From a checkpoint of a small image classifier: depths [3, 6, 6].
Rows from block 10 of a small image classifier, named by matrix and row number. Rows with one number belong to one neuron. Each number is 128 + 32 x the weight over its row's rms, rounded and kept within 0 to 255. All counts start at 0. Numbers have three digits each.
After each neuron's rows are labels from the 100 images, of 14976, where the neuron reaches its highest value: "top examples" is what is common among them; "patch colour" is the nearest of a few named colours to the mean colour under the peak. Only what is clearly more common there than usual is listed. The data: microscope photos of single blood and bone marrow cells. In brackets: how many of the 100.
# fc1: MLP up (model.blocks.10.mlp.fc1.weight, 768x256), inputs 52-103
# fc2: MLP down (model.blocks.10.mlp.fc2.weight, 256x768, transposed), outputs 52-103

fc1.440:113045141140173089107121112171060171089158091082183143188133123143159091174137154155143116147082089087144163119157116177114140128150092178161070098124150148
fc2.440:123106107088112179163150164086131107150159080110140105087152079154140058150104115159151148125124180058109156087096089113182140118172155123153167170111157152
top examples: cell type: lymphocyte (34)
patch colour: white (42)

fc1.554:087137159074089077086142115106117064110100158088124144143120135175174103138187148091091131151078068153161138108134175083109153100077132154188136108108113157
fc2.554:102119107125144101169113111183117136100128148106125123129158089104130160104097139158211136133093113110130102124171121149138106139150134141148172114112163121
top examples: cell type: artefact (37)
patch colour: pink (56)

fc1.63:086127158141104153163155089062076152120135071122152140142168050151142134125080127136129136105121109105186132118148132149172152153115132186137098059171166145
fc2.63:118072132153147132161093078122141117119172151119163079126138121165114090180146118205131106081138101180100117118080105135171095122162119166137176155096121121
top examples: cell type: lymphocyte (37)
patch colour: pink (54); white (38)

fc1.579:114158135121203107149145136108086114107072142128116118077115118124102130132128124151146136143180161108172157126104110122162132115154126136146123144144156157
fc2.579:164125165156138159135124117139129088094113158143124141149106141108105117141105103106126133098151181093117128125125140103064114147070091108103205128116101123
top examples: cell type: artefact (27)
patch colour: pink (64)

fc1.231:203148099113203161078108078212167121077155144144101159146139135147132158131126139145112142149174085078116158093098061193125133093138153139155123179121147100
fc2.231:094127105132138114116137121104088141125054149137132083136120154109145123190168145146137124150136143135114142204117137098084134087117160132132125074123085125
top examples: smear: peripheral blood (47)
patch colour: pink (65)

fc1.67:079109094091144116169113121168060167093098096092121126124182099091098193162138041179151107116114132166142133171145127176111113190155158131116117106055092154
fc2.67:168106178157085134145124124135133106137122150165136119088164111133178105100120175118119158121124161117128105155077115128116128159132129139118191133175154169
top examples: cell type: lymphocyte (35)
patch colour: pink (55)

fc1.425:080144132139126132129168099111142172145088152123078157160095202163095084110114130057117119100188159112077185146089160121122121053138097070159113080153126044
fc2.425:157153152129122164099147163110122133157192151073140175093179147164142168137155146076119080143132063128149161122106137132129127142113170162114151086096166133
top examples: smear: peripheral blood (90); cell type: segmented neutrophil (48)
patch colour: pink (63)

fc1.366:060171116161126117177109151097102099160071126115147101123134085152086120140163128116149100115157109111204163107109087132112153152119124168121105086139150164
fc2.366:149166155117155162117143099118158144155181092161086128197138150117117167160114137143096154103124099146123147083137159080094169097097188111193165110120101127
top examples: smear: peripheral blood (91); cell type: segmented neutrophil (47)
patch colour: white (44)

fc1.301:174104200102131140163177109129143087134144139153110103141134098103046213158174077203093133133198171060086124129158102152153143130151137124114170132116115141
fc2.301:143099156111126069126139144097103146111087112150106099115133135172166102099120165106131075122038108202130092130115185100089170078128094084209126157102129107
top examples: cell type: artefact (29)
patch colour: white (48)

fc1.236:124091110138138139149171133060166131102115108155145179143161096169218142145136095104097122174131101122106110079095101123155095116195136122146130129135156100
fc2.236:114162149116114137110148103196107099085120122074097084153105164169074121155162086036076134129095122188109112137120172120094161143133090126109124109087067120
top examples: smear: peripheral blood (91); cell type: segmented neutrophil (40); cell type: myeloblast (25)
patch colour: pink (80)

fc1.268:095092095107180119171150142141144154115144108145080126132065121181146170129081097073085134122082111090134137154157090135126102031132132109091164149108196105
fc2.268:154195198144056185093108128143134087166124157112167156113166216139129109123168128090150145085144192093165102119118118066072172143127093175149127163108133142
top examples: smear: peripheral blood (84); cell type: segmented neutrophil (46)
patch colour: pink (67)

fc1.160:127126054075148120101077130148150166108113167084174159130161113115090139151134131142173183161078134135122108128158094172114098120122123139067111083120068136
fc2.160:146148188078090101151114149117109080130093100158084073133154146119133150084104144108139126089075127107103165125145182068100131178116114141163127159136179106
top examples: cell type: artefact (34)
patch colour: white (38)

fc1.568:177124158092097181172141089172079177157109099125119132129098104175060158137110163119123106141128136105142135146131123069096145136184132123142072110109164146
fc2.568:045130096154142140210116134081060099120134147140121101142136073105169119110100186150211144116036100115150121148107188144136168101118085134162115169139140117
top examples: cell type: lymphocyte (34)
patch colour: white (40)

fc1.763:079088153181149165142176067017193142133123217147111204163168138049185123127123185118134133146125110113125102123092145120124151154149141084171101126113143170
fc2.763:147096076133152076167137144105158146122151107143102140135068130084060108154107066176085088122130165144126133130143100184176192128108109146127134080125072085
top examples: smear: peripheral blood (41)
patch colour: pink (61)

fc1.156:168163141116111111127124134161115139130106109093125096128126103098127076190054147123177128145122119138146150197131160124105147118138096147099112111163125164
fc2.156:130063092167139133079113073179187121100164095161112138127103120098106188132148113125176192135157094103097117054166113126156113139175165139130128150157129125
top examples: cell type: lymphocyte (34)
patch colour: pink (62)

fc1.666:131166110155163122189126126118108133078158140173130158166152130101129106169109088132088151088136096126150141052068130093141132057134129131155129158125100149
fc2.666:124100119178063141134066156115082093084102101110115138158188143157157173065156153111181134123099127143085126122163119095095120104176071188139153092148140166
top examples: cell type: segmented neutrophil (43)
patch colour: pink (73)

fc1.523:093174138094162150093158116136196093115127126124147163121115105084172160105136127104041131115125115086108116131042076138183097093087100093141088149112142095
fc2.523:143091066150141085104137141162142125115112136110110100128148141159148133066087125116135135160133146207116164172181156174125114126162173161094179083182103141
top examples: smear: peripheral blood (98); cell type: segmented neutrophil (49)
patch colour: pink (74)

fc1.306:091082195119085099144084155096144139120077141176129106129172178163136150133104171135101131176108110137143108150098099107123123064093075134199098121088106147
fc2.306:129170160158079152096095088087087150177147097147105054122131096124093101149142110139154134095139163107131099125142138118151151152091143148155136142149187103
top examples: cell type: artefact (28)
patch colour: pink (56)

fc1.137:137082176089129143128142112138072089126110113118130121135157114136186149156168149059134147121097090116133110166149123150120120095127162143126090106145125130
fc2.137:100129178107190159166121086084156213110145163121135148064148106126153143105077156165205132137079120162109100121116109150157153158112142092135082212121182125
top examples: cell type: artefact (25)
patch colour: pink (54)

fc1.0:089167139128151128083122106107109092082154103094134138143074094127123140131151171146107123192138125124099156157142142115092120089154161172132128110103150180
fc2.0:086108076116100112148104128129099115146101157147160139145133098136147163114083090129122112092157083145129083156143070139165123137085128094145086172094204122
top examples: cell type: artefact (25)
patch colour: pink (59)

fc1.354:116154114078151143151118135127092136111061151184053113126093156096118116087154138146140108119163119111112110174113103158233122108144138104129108089097130119
fc2.354:140056117123150103107105097169167121155138077053122159157078130105115092194131107159132151156095165174198137098153165063089156138073125068098083172147129124
top examples: cell type: lymphocyte (36); cell type: artefact (25)
patch colour: purple (60)

fc1.705:137098131115147155141187106215077083185092071139136077114152136111146159114123183131115145109130172114156152175166203123126140174130117164102130152083086118
fc2.705:149142060115185130084116119088206099085120128105130121136056120069120121156117125153085137094106119174068172115122130179105152140110112166133154071108130175
top examples: cell type: artefact (26)
patch colour: white (43)

fc1.407:144118143126196078113143144128137094103170099179160145195170104170082116157144154190147120098071075130122119077176100130106100120122142133165103104066127065
fc2.407:120154138099077161080107137150206091103127104107109128101099130147130106097151096055145134164134250106104095111144129089166157090154065114116104142214137134
top examples: cell type: artefact (27)
patch colour: pink (56)

fc1.700:100089203134087174098141075085094186171121135064143154121187137146115090209131165088073111121104092150150159086152108097126109106147082151157093139062158149
fc2.700:083146101111109121121124151116127158088192141173200104126137077182129067186123102196141139136157154170180089151117088144155167175135102160130089123152143120
top examples: cell type: lymphocyte (37)
patch colour: white (39)

fc1.715:145147103100116186134148128143159117156131180114123181151102117128117052155128121093153191046164090102137109136128083186165090119108103135145142157190146116
fc2.715:090089122187118121124135125146122184131150102109125187122114116146129165215118144168151126124134120099090146157147116057141136113115126126121078149158116134
top examples: cell type: artefact (25)
patch colour: pink (61)

fc1.724:071112125088084109178186091139171128139081173116117148150118101127121161102092155119131182167200194132150118129158088147142127168115146119039129101136137075
fc2.724:134165134131077151085140099184094130169144115108130135065180166113111163160142159099055108090054100144186169091119139093074132111090104138156128121100110131
top examples: smear: peripheral blood (93); cell type: segmented neutrophil (58)
patch colour: pink (54)

fc1.264:118105091092119179119182207112110146108140096103164138090115085107110111159105118136182137124137147151137118188118120125140146133088117087113138156192163172
fc2.264:163125126108098136082081091125145119126143100156102128113200109086082163090086131170163152084160082125106122090112192153097107178131173124122149132090186127
top examples: cell type: lymphocyte (35)
patch colour: white (41)

fc1.203:123167144116094143048125099109099204120156134121129109176130081173104067233089096168122106109141122158124101161124064105170156115125104156115080126135151129
fc2.203:075096135174133194174163109152061125142131117106105139160123060123092157108134146155135140094145136122089116123089159055148116115135157143112131141112120137
top examples: cell type: artefact (25)
patch colour: white (41)

fc1.73:070173142152192122173109112133174131113141144147073122149042125144121139057127129108129126105150115180115156146128086143135173154130105189178119087090148104
fc2.73:129148194124174187066170053183054139134115118122162126109106133142125119147124130059075121189118144156136136180135127129174166142121140118110185161096178094
top examples: smear: peripheral blood (93); cell type: myeloblast (31)
patch colour: pink (82)

fc1.167:143183124189089119132133136081093154166083176048097131126104115102085138082107143117136126077092123110098182184135180139095137108079092096137071117153100140
fc2.167:115096148086116188133168124167114154094166106112126136149084146131141090140155109164073111152174143135110120062101054199094121152194153120147161095129101137
top examples: smear: peripheral blood (85)
patch colour: pink (57)

fc1.61:160116150094174144116181122179128114085200164124181145131188127138133153240159125104151120153112134073099069138158129098139118122155141119117078161136184143
fc2.61:075147127160088155125125133089137151123082158180102050079181086109175140038088133153148119184080149143133121155134109061104132136201101066147151143097102140
top examples: cell type: artefact (25)
patch colour: white (55)

fc1.759:118168117097129169114116088195161097127135143130080089124113135097110122122130144125157154089160158166098098140162152144085177137107175105139130120154067149
fc2.759:125124140079144146086170117041126196161126180090142179113147181095140162159126192113059103089051116115125151107142107129111111145064135115207100152154119045
top examples: smear: peripheral blood (81); cell type: segmented neutrophil (43)
patch colour: pink (57)

fc1.754:122140135147077127176153050089153130095106045141084138089099099134132099143140159088136111143169079142111077085075071148102102154159124108108124095161154174
fc2.754:167155118056179096107143137194123134164119217143128109116150122133077117151076158121156117140147112125113113125130177151109172193129126094167181125153112069
top examples: smear: peripheral blood (83); cell type: segmented neutrophil (40)
patch colour: pink (64)