config = dict(
    arch='swin',
    model='image classifier',
    dataset='microscope photos of single blood and bone marrow cells',
    train_examples=194171,
    image_size=32,
    crop_scale_min=0.7,
    horizontal_flip=True,
    color_jitter=0.2,
    targets=['smear'],
    num_classes=2,
    norm='layernorm',
    norm_position='pre',
    hidden_act='gelu_tanh',
    mlp_ratio=3,
    head_dim=32,
    fused_qkv=True,
    bias='none',
    qk_norm=False,
    parallel_block=False,
    inner_norm=False,
    patch_size=[2, 2],
    depths=[3, 6, 6],
    widths=[64, 128, 256],
    label_smoothing=0.1,
    loss='cross_entropy',
    init='kaiming_normal',
    residual_init='none',
    optimizer='soap',
    beta2=0.999,
    learning_rate=0.0016,
    beta1=0.95,
    shampoo_beta=0.999,
    eps=1e-08,
    precondition_frequency=32,
    max_precond_dim=1024,
    one_sided=False,
    adamw_lr_other_params=0.0011,
    ema_decay=0.995,
    max_steps=12200,
    batch_size=64,
    epochs=4.0,
    lr_schedule='linear',
    final_lr_fraction=0.05,
    warmup_steps=610,
    weight_decay=0.2,
    adamw_weight_decay_other_params=0.01,
)
Rows from block 3, named by matrix and row number. Rows with one number belong to one neuron. Each number is 128 + 32 x the weight over its row's rms, rounded and kept within 0 to 255. All counts start at 0. Numbers have three digits each. After the name is the row's rms in percent of the matrix's.
# fc1: MLP up (model.blocks.3.mlp.fc1.weight, 384x128), inputs 0-127
# fc2: MLP down (model.blocks.3.mlp.fc2.weight, 128x384, transposed), outputs 0-127
fc1.214 147:116094140111121110175164095189163101134185117136135135090108140121143117151091132133116121177138102178176149144127118158110125145113138073155140113136091071124151130128173111113096043090150114143095139099108168131148135148076099172155145164094140097082106122159118050120129109120110143102105150167093132049143209157134193173178102079107078127095145133084110160116155108096204069170109
fc1.215 108:170115087164126157128123125111190176078141120090184166134137189124175121122136155112121183108158120154187112143052132088085078150121175151173117117117141118117172086129108176118109142105104112120101116087137068150102146140084137128150165154143139114130073171114175178114117085197163116135105109087162133189150141077132169135076129098124167170118077119168060148201134107161111144106128
fc1.216 146:118192155129121097144149086138092111141097125106120186139107146077112116163137145086181127122149088136166133150142104102136175151192188205157085137140166081107160127136139223191151138088119133174176103099139134109168155167189100102147121163079112115185153097147153105156130110194141109125076153122114136126170144190125167102105134169167138190137161073124136137114169152116093120118139
fc1.217 102:156080091081116151144162180086102115186096110110149143125090095105090109175193128112131092145122121123092157122103181099109142114134106077100114129146097129141076112113110120197093122099111124089165079112146103144119078136119134116049106199160180077116154091169138137148137094162120111116081043071133133172174165110128101048094117140082126100128133135126142110064093168125110118167134
fc1.218 115:141144098130153176109131085101127144158153095131158130117114145102153175209136139163136100163138112179146134138140165089122108159164114118202147131146177123116108183140084167139136158153103129114144115143178104154144118054157119089127113123167147114193165145133143182163143131167186194171058081152177094184122095180146141163033137167121147122171136106125129089146157120114153187098138
fc1.219 090:174155134121145104137180145133119137139215180127082164093154080169166131076147062097154144119101161092092130147102068202183149116149114136110143149112142152161182155136165085100110153139105100149082146104053142107091131143106143140122167122143138183160123137198121189138137139087043126059129096140135138084140132118113125146141107147161105115124122150144112156103095090171183091166096
fc1.220 130:106142131194115130090133106093116094110147126140100157091124141109135080168115091098064070175120110162152086140101095105079123104099119085177087169116210161113142103133102126147105149117126119092108123122135073097107143071173109093165183095119136157179079142096155159162116207146181122175092135077179107169123071126163113138089148099112154187100100097111153095144177107116130168124163
fc1.221 080:138077128143155170161165142161118113140174213113116136078115114157165107105138115162153048069104127063153109098099078142105139169118103161068174113118128095160116091151139048153123101169124115130106165063121100164169144105155130101134143140173160107108132094076087170141124121122140112108149039073157198102072152085154137110129118100121120147090144131128150094151131145176124138158088
fc1.222 091:163083144097135145147098153209101148151066172074133167124119097089156137096163155158137201118172106087100156136150110148096092105115133105137087170099124147201146174161155144162147184095111159129187089144125117158133147122125142127125144094153100145138120140190103091108159133141139107181098149124180154148102115172083074135133122107190150103099108117165078170068187124107115106107205
fc1.223 091:155151146137208123164082100118137135141125170125171133115097088152109124119128125151093174158184099147111126109079171144114135126148109053131095165072109067144090113148142117090171103152096113156188183080224117157112133123093126126137129102132158117087147139095082186155087149097196126137130142131130113167155096085174140169106151106166094139093127108097190097096127121087205122130168
fc1.224 110:152097102179104117122066149095148095115150135153125179098102150137095123115166088140121128142123089134149172171136101159134101123064114121100145135099053145099148084167090115096143141081135136090161071132163156164176076127159152133106155098088128106077209098151117121210159179126144094086133111108118068137085112136171129073154123123165121158143133185129214118105184125125106092152089
fc1.225 102:161115077150094087132125111119134112142078110131107133135134088171117117206155131105113123144144123143155135169087097169125157140115171131115110138128123190141150096116084091163088085097082147132126090122107099098116132119179136148118070136126122157143073168167142183136129149114085086116079133112151085137134083200084090157128139129212143173131114091059126122000161127136128106182163
fc1.226 115:139121192088112133104186128202099097188159085089192148174142139145128152086128118114114174131155145077115096091139085153199125133107095109110111140120092097150161125108103172114113156102159107141129137157077089124160068137137155152142119140106141162078099038123197066142143109105080138059143141092192154140133127094154112112123137112124072118120185110137107087139112105093155186116134
fc1.227 106:153110092197123139114093139206185126114125165149086093116104139137106101124095117114137142107115123149101095149189217166128100143129178157141120069121151123116073155095124123147125106130098126134144145123163184111126161129117117116160119100143162138139081088090230131172137125130112160108172159154122145134122144147122142148155143116103197103138099195151056102120043059149091111062149
fc1.228 092:096120110088122143147165128158054111146122144103132143088173143111147132156123163114136162174135106106170184133105123121132090120124158076156120068178070098133135179122172075117134117094120140139115148137125134091157174106173112188134159123129137092077066178151105173091132123125177218124083096179088125148148169100151153130132120086140113114098143163057067153108115147117182037127129
fc1.229 085:144195150100095131182134130162113079129132126078178122121114077104120139133121124076145156149172140082141153109068145160133112139118146121149151122114182040152114121133134165161163141151100156123158159140107112136115144121104174127099114075112095127135151077161179177180133173097127171105090149046156083135130182064089132173074136138195171135176096123084169180097114144161089139138111
fc1.230 093:134101126099099105111142123098114094129138142131087156167073104125124150152128073139174169172200144160165160163104153168096149077173110139162112201092191147111161126162172204106118088130122113065098129158122112101081081191164083127085148136139161139064158077099089127088136127168112117120183136161133136125129149105138137100067108164172116173196116158121103146064111122122125113122148
fc1.231 087:143081123156157133101147163057098048121165142098143102138187148133195130113158142119102116123102160134104130145131080095128144154121099113110093072116155129080116158136090101096213139106141062102082110171148178134122097082173136146083163092154145150150160109094090172113109140113142170126082158159190069132118139096126125188132138110108101151113149094137076058104142153141076159190138
fc1.232 119:132153139123133119126103093093152059139125113160167116142063133141142118095096186149154147087158114171139168128106123133081090093102168127098085150109076160146152144081161072169158073135116140142133155151154160136108220109118139102132166112086139091103132180116059130107100128143139115135127041177105150133106140151081139173215093130072126172166124092122111143105083087081157111153091
fc1.233 107:161128148143090134088062185162102113093163094160120124099141097160109095138070070063092141113158123094073091125077156178123141143143134076166126154126152146176114104107149122133161170042105073188132136093113140087131106144168171126120178135103094141134201129114084147171134124125117142102154115131135128142195117113192139114164120107146117172159090126123156149076090121182172071148151
fc1.234 123:091140109118059110131122147201097153104132146189202117118079136177117126081140106140025082125128168139123127152164146106125170064156110102138112165121128116149128105087134141161117149138143139130199125146130119087103123129113168108160093131087088091094148121119198178164162141146076108073096096081157124130140184131049122138125104102175134088086080117120143131099109137132096169115184
fc1.235 092:132150137120129151145137154194142126134162158143149109138193160133124164103100151139108151116109104141093130156133169093121179151171111178164242043141134151101190129128168146116130103112138103150064185155130161096093168174108150175103160105130143143148001164098136114130116115155087092138099112190100139134101147105123090117154138078118115122135150144116113092140092159147092088148094
fc1.236 120:140116173091080145166161167071123070135104138133108125091153117144135142146151105112082138161080184140116118151086061154134170114107139124109185143085135143222168115108159108102151167102142086151080098117097143105104099114172142112226124132161145123138129103130060145119101135110104110142148141138192100167130098078123085139153182124203088111158087113150121133128172155160072075149117
fc2.214 138:142106109160153147128160112158124092113147138155165102078164176185066139162129118143128121153108158092117113121193209111107101151102168162144119099071029204128104107149129084120148103122111191154137142113137160156156157167097111144151128131106144138114096141103143159148105158117100163126184084154148137147088090093138138129153097143157244092144196153112180146136108138158098153151103
fc2.215 109:068117154120126145133127098168122096119099138136079069115164100077110120106089145099113122123157151091100113116115145110161101094176084150109134083199108150094059155125087098149119187168170154152114091183143091176145139147190113161103137142118094132144119098161096113101070116149189191105175127112127046133142181159083130105118048124124099071142169159129179121101108114151120127088112
fc2.216 163:116146139104131139146153130101058104150085132085098123222112098126144130111096122107133086098133077125099118182084162107148158136139125133126185111091127086104172151100103104167159178196109134107102163137051081138131067150097160204138117153089146125138122105137056091133115114062094134130168173155136119107057131127053112100108127127160082142135143175138122117175114135097144166102170
fc2.217 114:126129116159147167158122153156143136080084108105098120097075136152150126125021112133156171100155131123177161120123068106144142176154128141127116098169137117099156138107124186159116161116173181129125129122127108128101151092185145117171173093115120053170112221163144082094119105165144106164139174183075122098089124133147117176148125128125100114154048083125144121144085079116107091147065
fc2.218 125:104148174127131182157113093098093146145035113177106095135116117056184132113097186118117121094163176097124154142116113123143118116171126133138090153193108100117090169138096120165154178129155109129134116131141092136088173088149143086126087106127053083103134167176136128106098143160155174130160159163093152168160160136040106101100097156080130119110063108151073114109111135114122118058108
fc2.219 098:106161132133148163152114155169125103125116094168157138170119163082094145142125109148098146156133107146138175105116112129166141164132192127105185098086082135084153136091089124139141120175138142112112140183097151127079106165181105163122093180139143180203074055133126073113141137056146151118121073131159141118122203153138100117087144122117118145163097088123122151191190137162167155204176
fc2.220 136:155168143125112126119101148146096138112117153109149052069168146135128133066125174162111146154144154131159091132127089128109128115145085137109092098255161131142052136179094112129154163062168096120115108108137059128117104095183129110086086078093087106101123126180181118163087112119109144126157105137145147110136120205109100159088177150148109089097155133121153123115119114172108086113131
fc2.221 086:124137115188125127122118135108115160142094142145187122171100141117146135114133087153118101159208090113175116178082094161109121165180067144082145100156113169118133157137104173141189130159119181146114094182088141129134105126143125187098117139099117162178069136161152106130163087184147114083104173132089114151085127133126117168168164195200099060123174094189151131120119112150095076136116
fc2.222 092:125171155148169135115171125123130135177117127138135094100140062163122135053071114082130165116085109124180132073139111092126114153105122111120148125176109125143147163090162155107059127098110173079128080158101076147146113145153125075109076148105134108073104129138144085132157098154098107170171073119091088101117121111174148143146142093148150111060135114131181047075084086180097094104076
fc2.223 086:174103054138108147110140140094123128136067109136116113107125164173114087183115150142129105122066063116167128175184109108134155168048181120078131101185096142172125081108150126160085114060120088158123094130100156114154149086133162114140143099130109131146171106079149098135171086116113145141125169165092109126121119146112161116146094098072104127187173087132109152111144187148130053127067
fc2.224 125:103151199154141160201101099096163173082099186185060134147083103139178162175128133139134089133101109179168114133144075186126175157192092089149118125150191115111159142107105154098111184149126122130108158126153156127135139124123124107112091119141132179101224097149175121160171144101183090119143162170150132154110101143173127161112163189140116104108131161129161131140157146144110106128084
fc2.225 110:115131127110124163158143141190127064172184122125132108134106110102171085087065111121157084092124108078090122069134112135134160132109136094109133100052135054125105141128118152178110157155123141087138133087081067125139054135129085152208149108088106103139121101102121067082195110096091090157134101160112093094074118107179071117116106104107150143113119132141173113195115132153135157137137
fc2.226 114:140097131145181126144086080101124138162146033135167128099098113108059117176158123135189108125106112150141120171152145133102134199103138196085134139119091156155080135158131111100171108150126134151123143051137147175110157153100144124154097139077142143145083181085082110071116116156031133119109124133120181086074138103136153157157123114141154152147135133126190132159074084137131131184165
fc2.227 095:117130104123125116122144129187126088170118163085088149171135095093128083156112131137127126109138066139159121132081077113107139098183089147134118121171111094138197106113122140120167181168144085196123130124113129183137084147114174146135149188144084098117088113096174199106120125158172108135122173190157134201188090146094104098128167123170105151097131074141121098152166193066158153161134
fc2.228 092:128091063113108160100118084185203154139168144179162135089115180146134085125123095108146170134159164151165135110190192085058123124106166188090148161101089148111124122089120100149176122082078090111129136164158122189155140115128174110181136161117097123131133177117104123074094139141111153125217087082172138174103121129121130132138149072165153116152137099131135106103146170150099115160140
fc2.229 085:113089168148124137049127068098101137122100113135052154139079121126139121109057181121129121086104095186093124109074083119078159113141101159102134152108107132154154102157109144135144069098135091090099135178087131122127116115162063097104107153133129069116086156112092110059113097198078086159121173144160115150099111117125139069132119169121095087127141106132109157135088158096150039128113
fc2.230 082:103117141184152112166134104170167115141117171058108183132152128151089094126132151127140133151113079144057131154145136145084169128117114086126126035143085134144161083079127147165185157152109139091147138086117134151185071136019074140110152126129174158168102174142120154144166067114147099121103140121140165150102127149144143131109154092113085099072154170127146181174153186138124148125129
fc2.231 082:140151121136092101123060099125106129087144190165116137055091110131139153136066135145057131139184122125099107074130097136155117103156157052130104090198116107149137131146144113132122130094134127159156154146173125097145110159160098152114168140195128107135089082197195161139113186128199056128141166098098150121166133155127128069103135181118123129096189147143141104106134108160106078141096
fc2.232 128:114118118161121112109133145108156158149136096169118135117188177164128166157181109138094141129089190094092104118203135137139051137055135119133084133113063138171097082153139111042121069181174112153146172126164221138116144153125102128095127112115104112091165118120122154134127109152058181123167160115135097106151121124101147111169091110171157109150128158091071168115132146135109114135065
fc2.233 107:144072120074132156124175131143115146134172051186174126110156132108108142094153134138117136175160144122116174149165110071109069184134142136098165186131083101103154163158104115196117090109072171059125146137067181091088108086116124157167089160147145142130112106089202106109175108090094146116073125163133102121128131119074159134117130110127165163135164122140122106174174184095130151117108
fc2.234 136:156141112163122119090090100136108164125133166129151124130129161099154135160129138126133162128114071135176152113086106115088156098107077165133132122176173120141223083123147141056135163076126085085081128174124099129159143072089156121165133076152095075151141156113122116140179120232154082154182141125139186150141118136181110138106128142077120111074154108090101109149153053151136081136149
fc2.235 098:103152122120087138086119178208167086118117181127180139069157091126155112124119135128128175090110146144219121097085175181135095168128154156145119103137048129102037171072140108121124158179157151131124160142144095175102137179106128114143148172094116145141127170101140135111049129156120158132138116084161104173142148142119158123098138160181118112131136164170130154051126118145121153129168
fc2.236 128:176182117108177131181130133157122055164146134172119136162153106113157110064104136099166157125153149114131138094096110156143101175190087139125154106149148117124102151115116148174130087153099160069131131131094106106129082159125134203171088181126120146097136089139152072161156175176081142084125128116171125122120117093091044151080135134103148139122167177149123129115057082141149186066165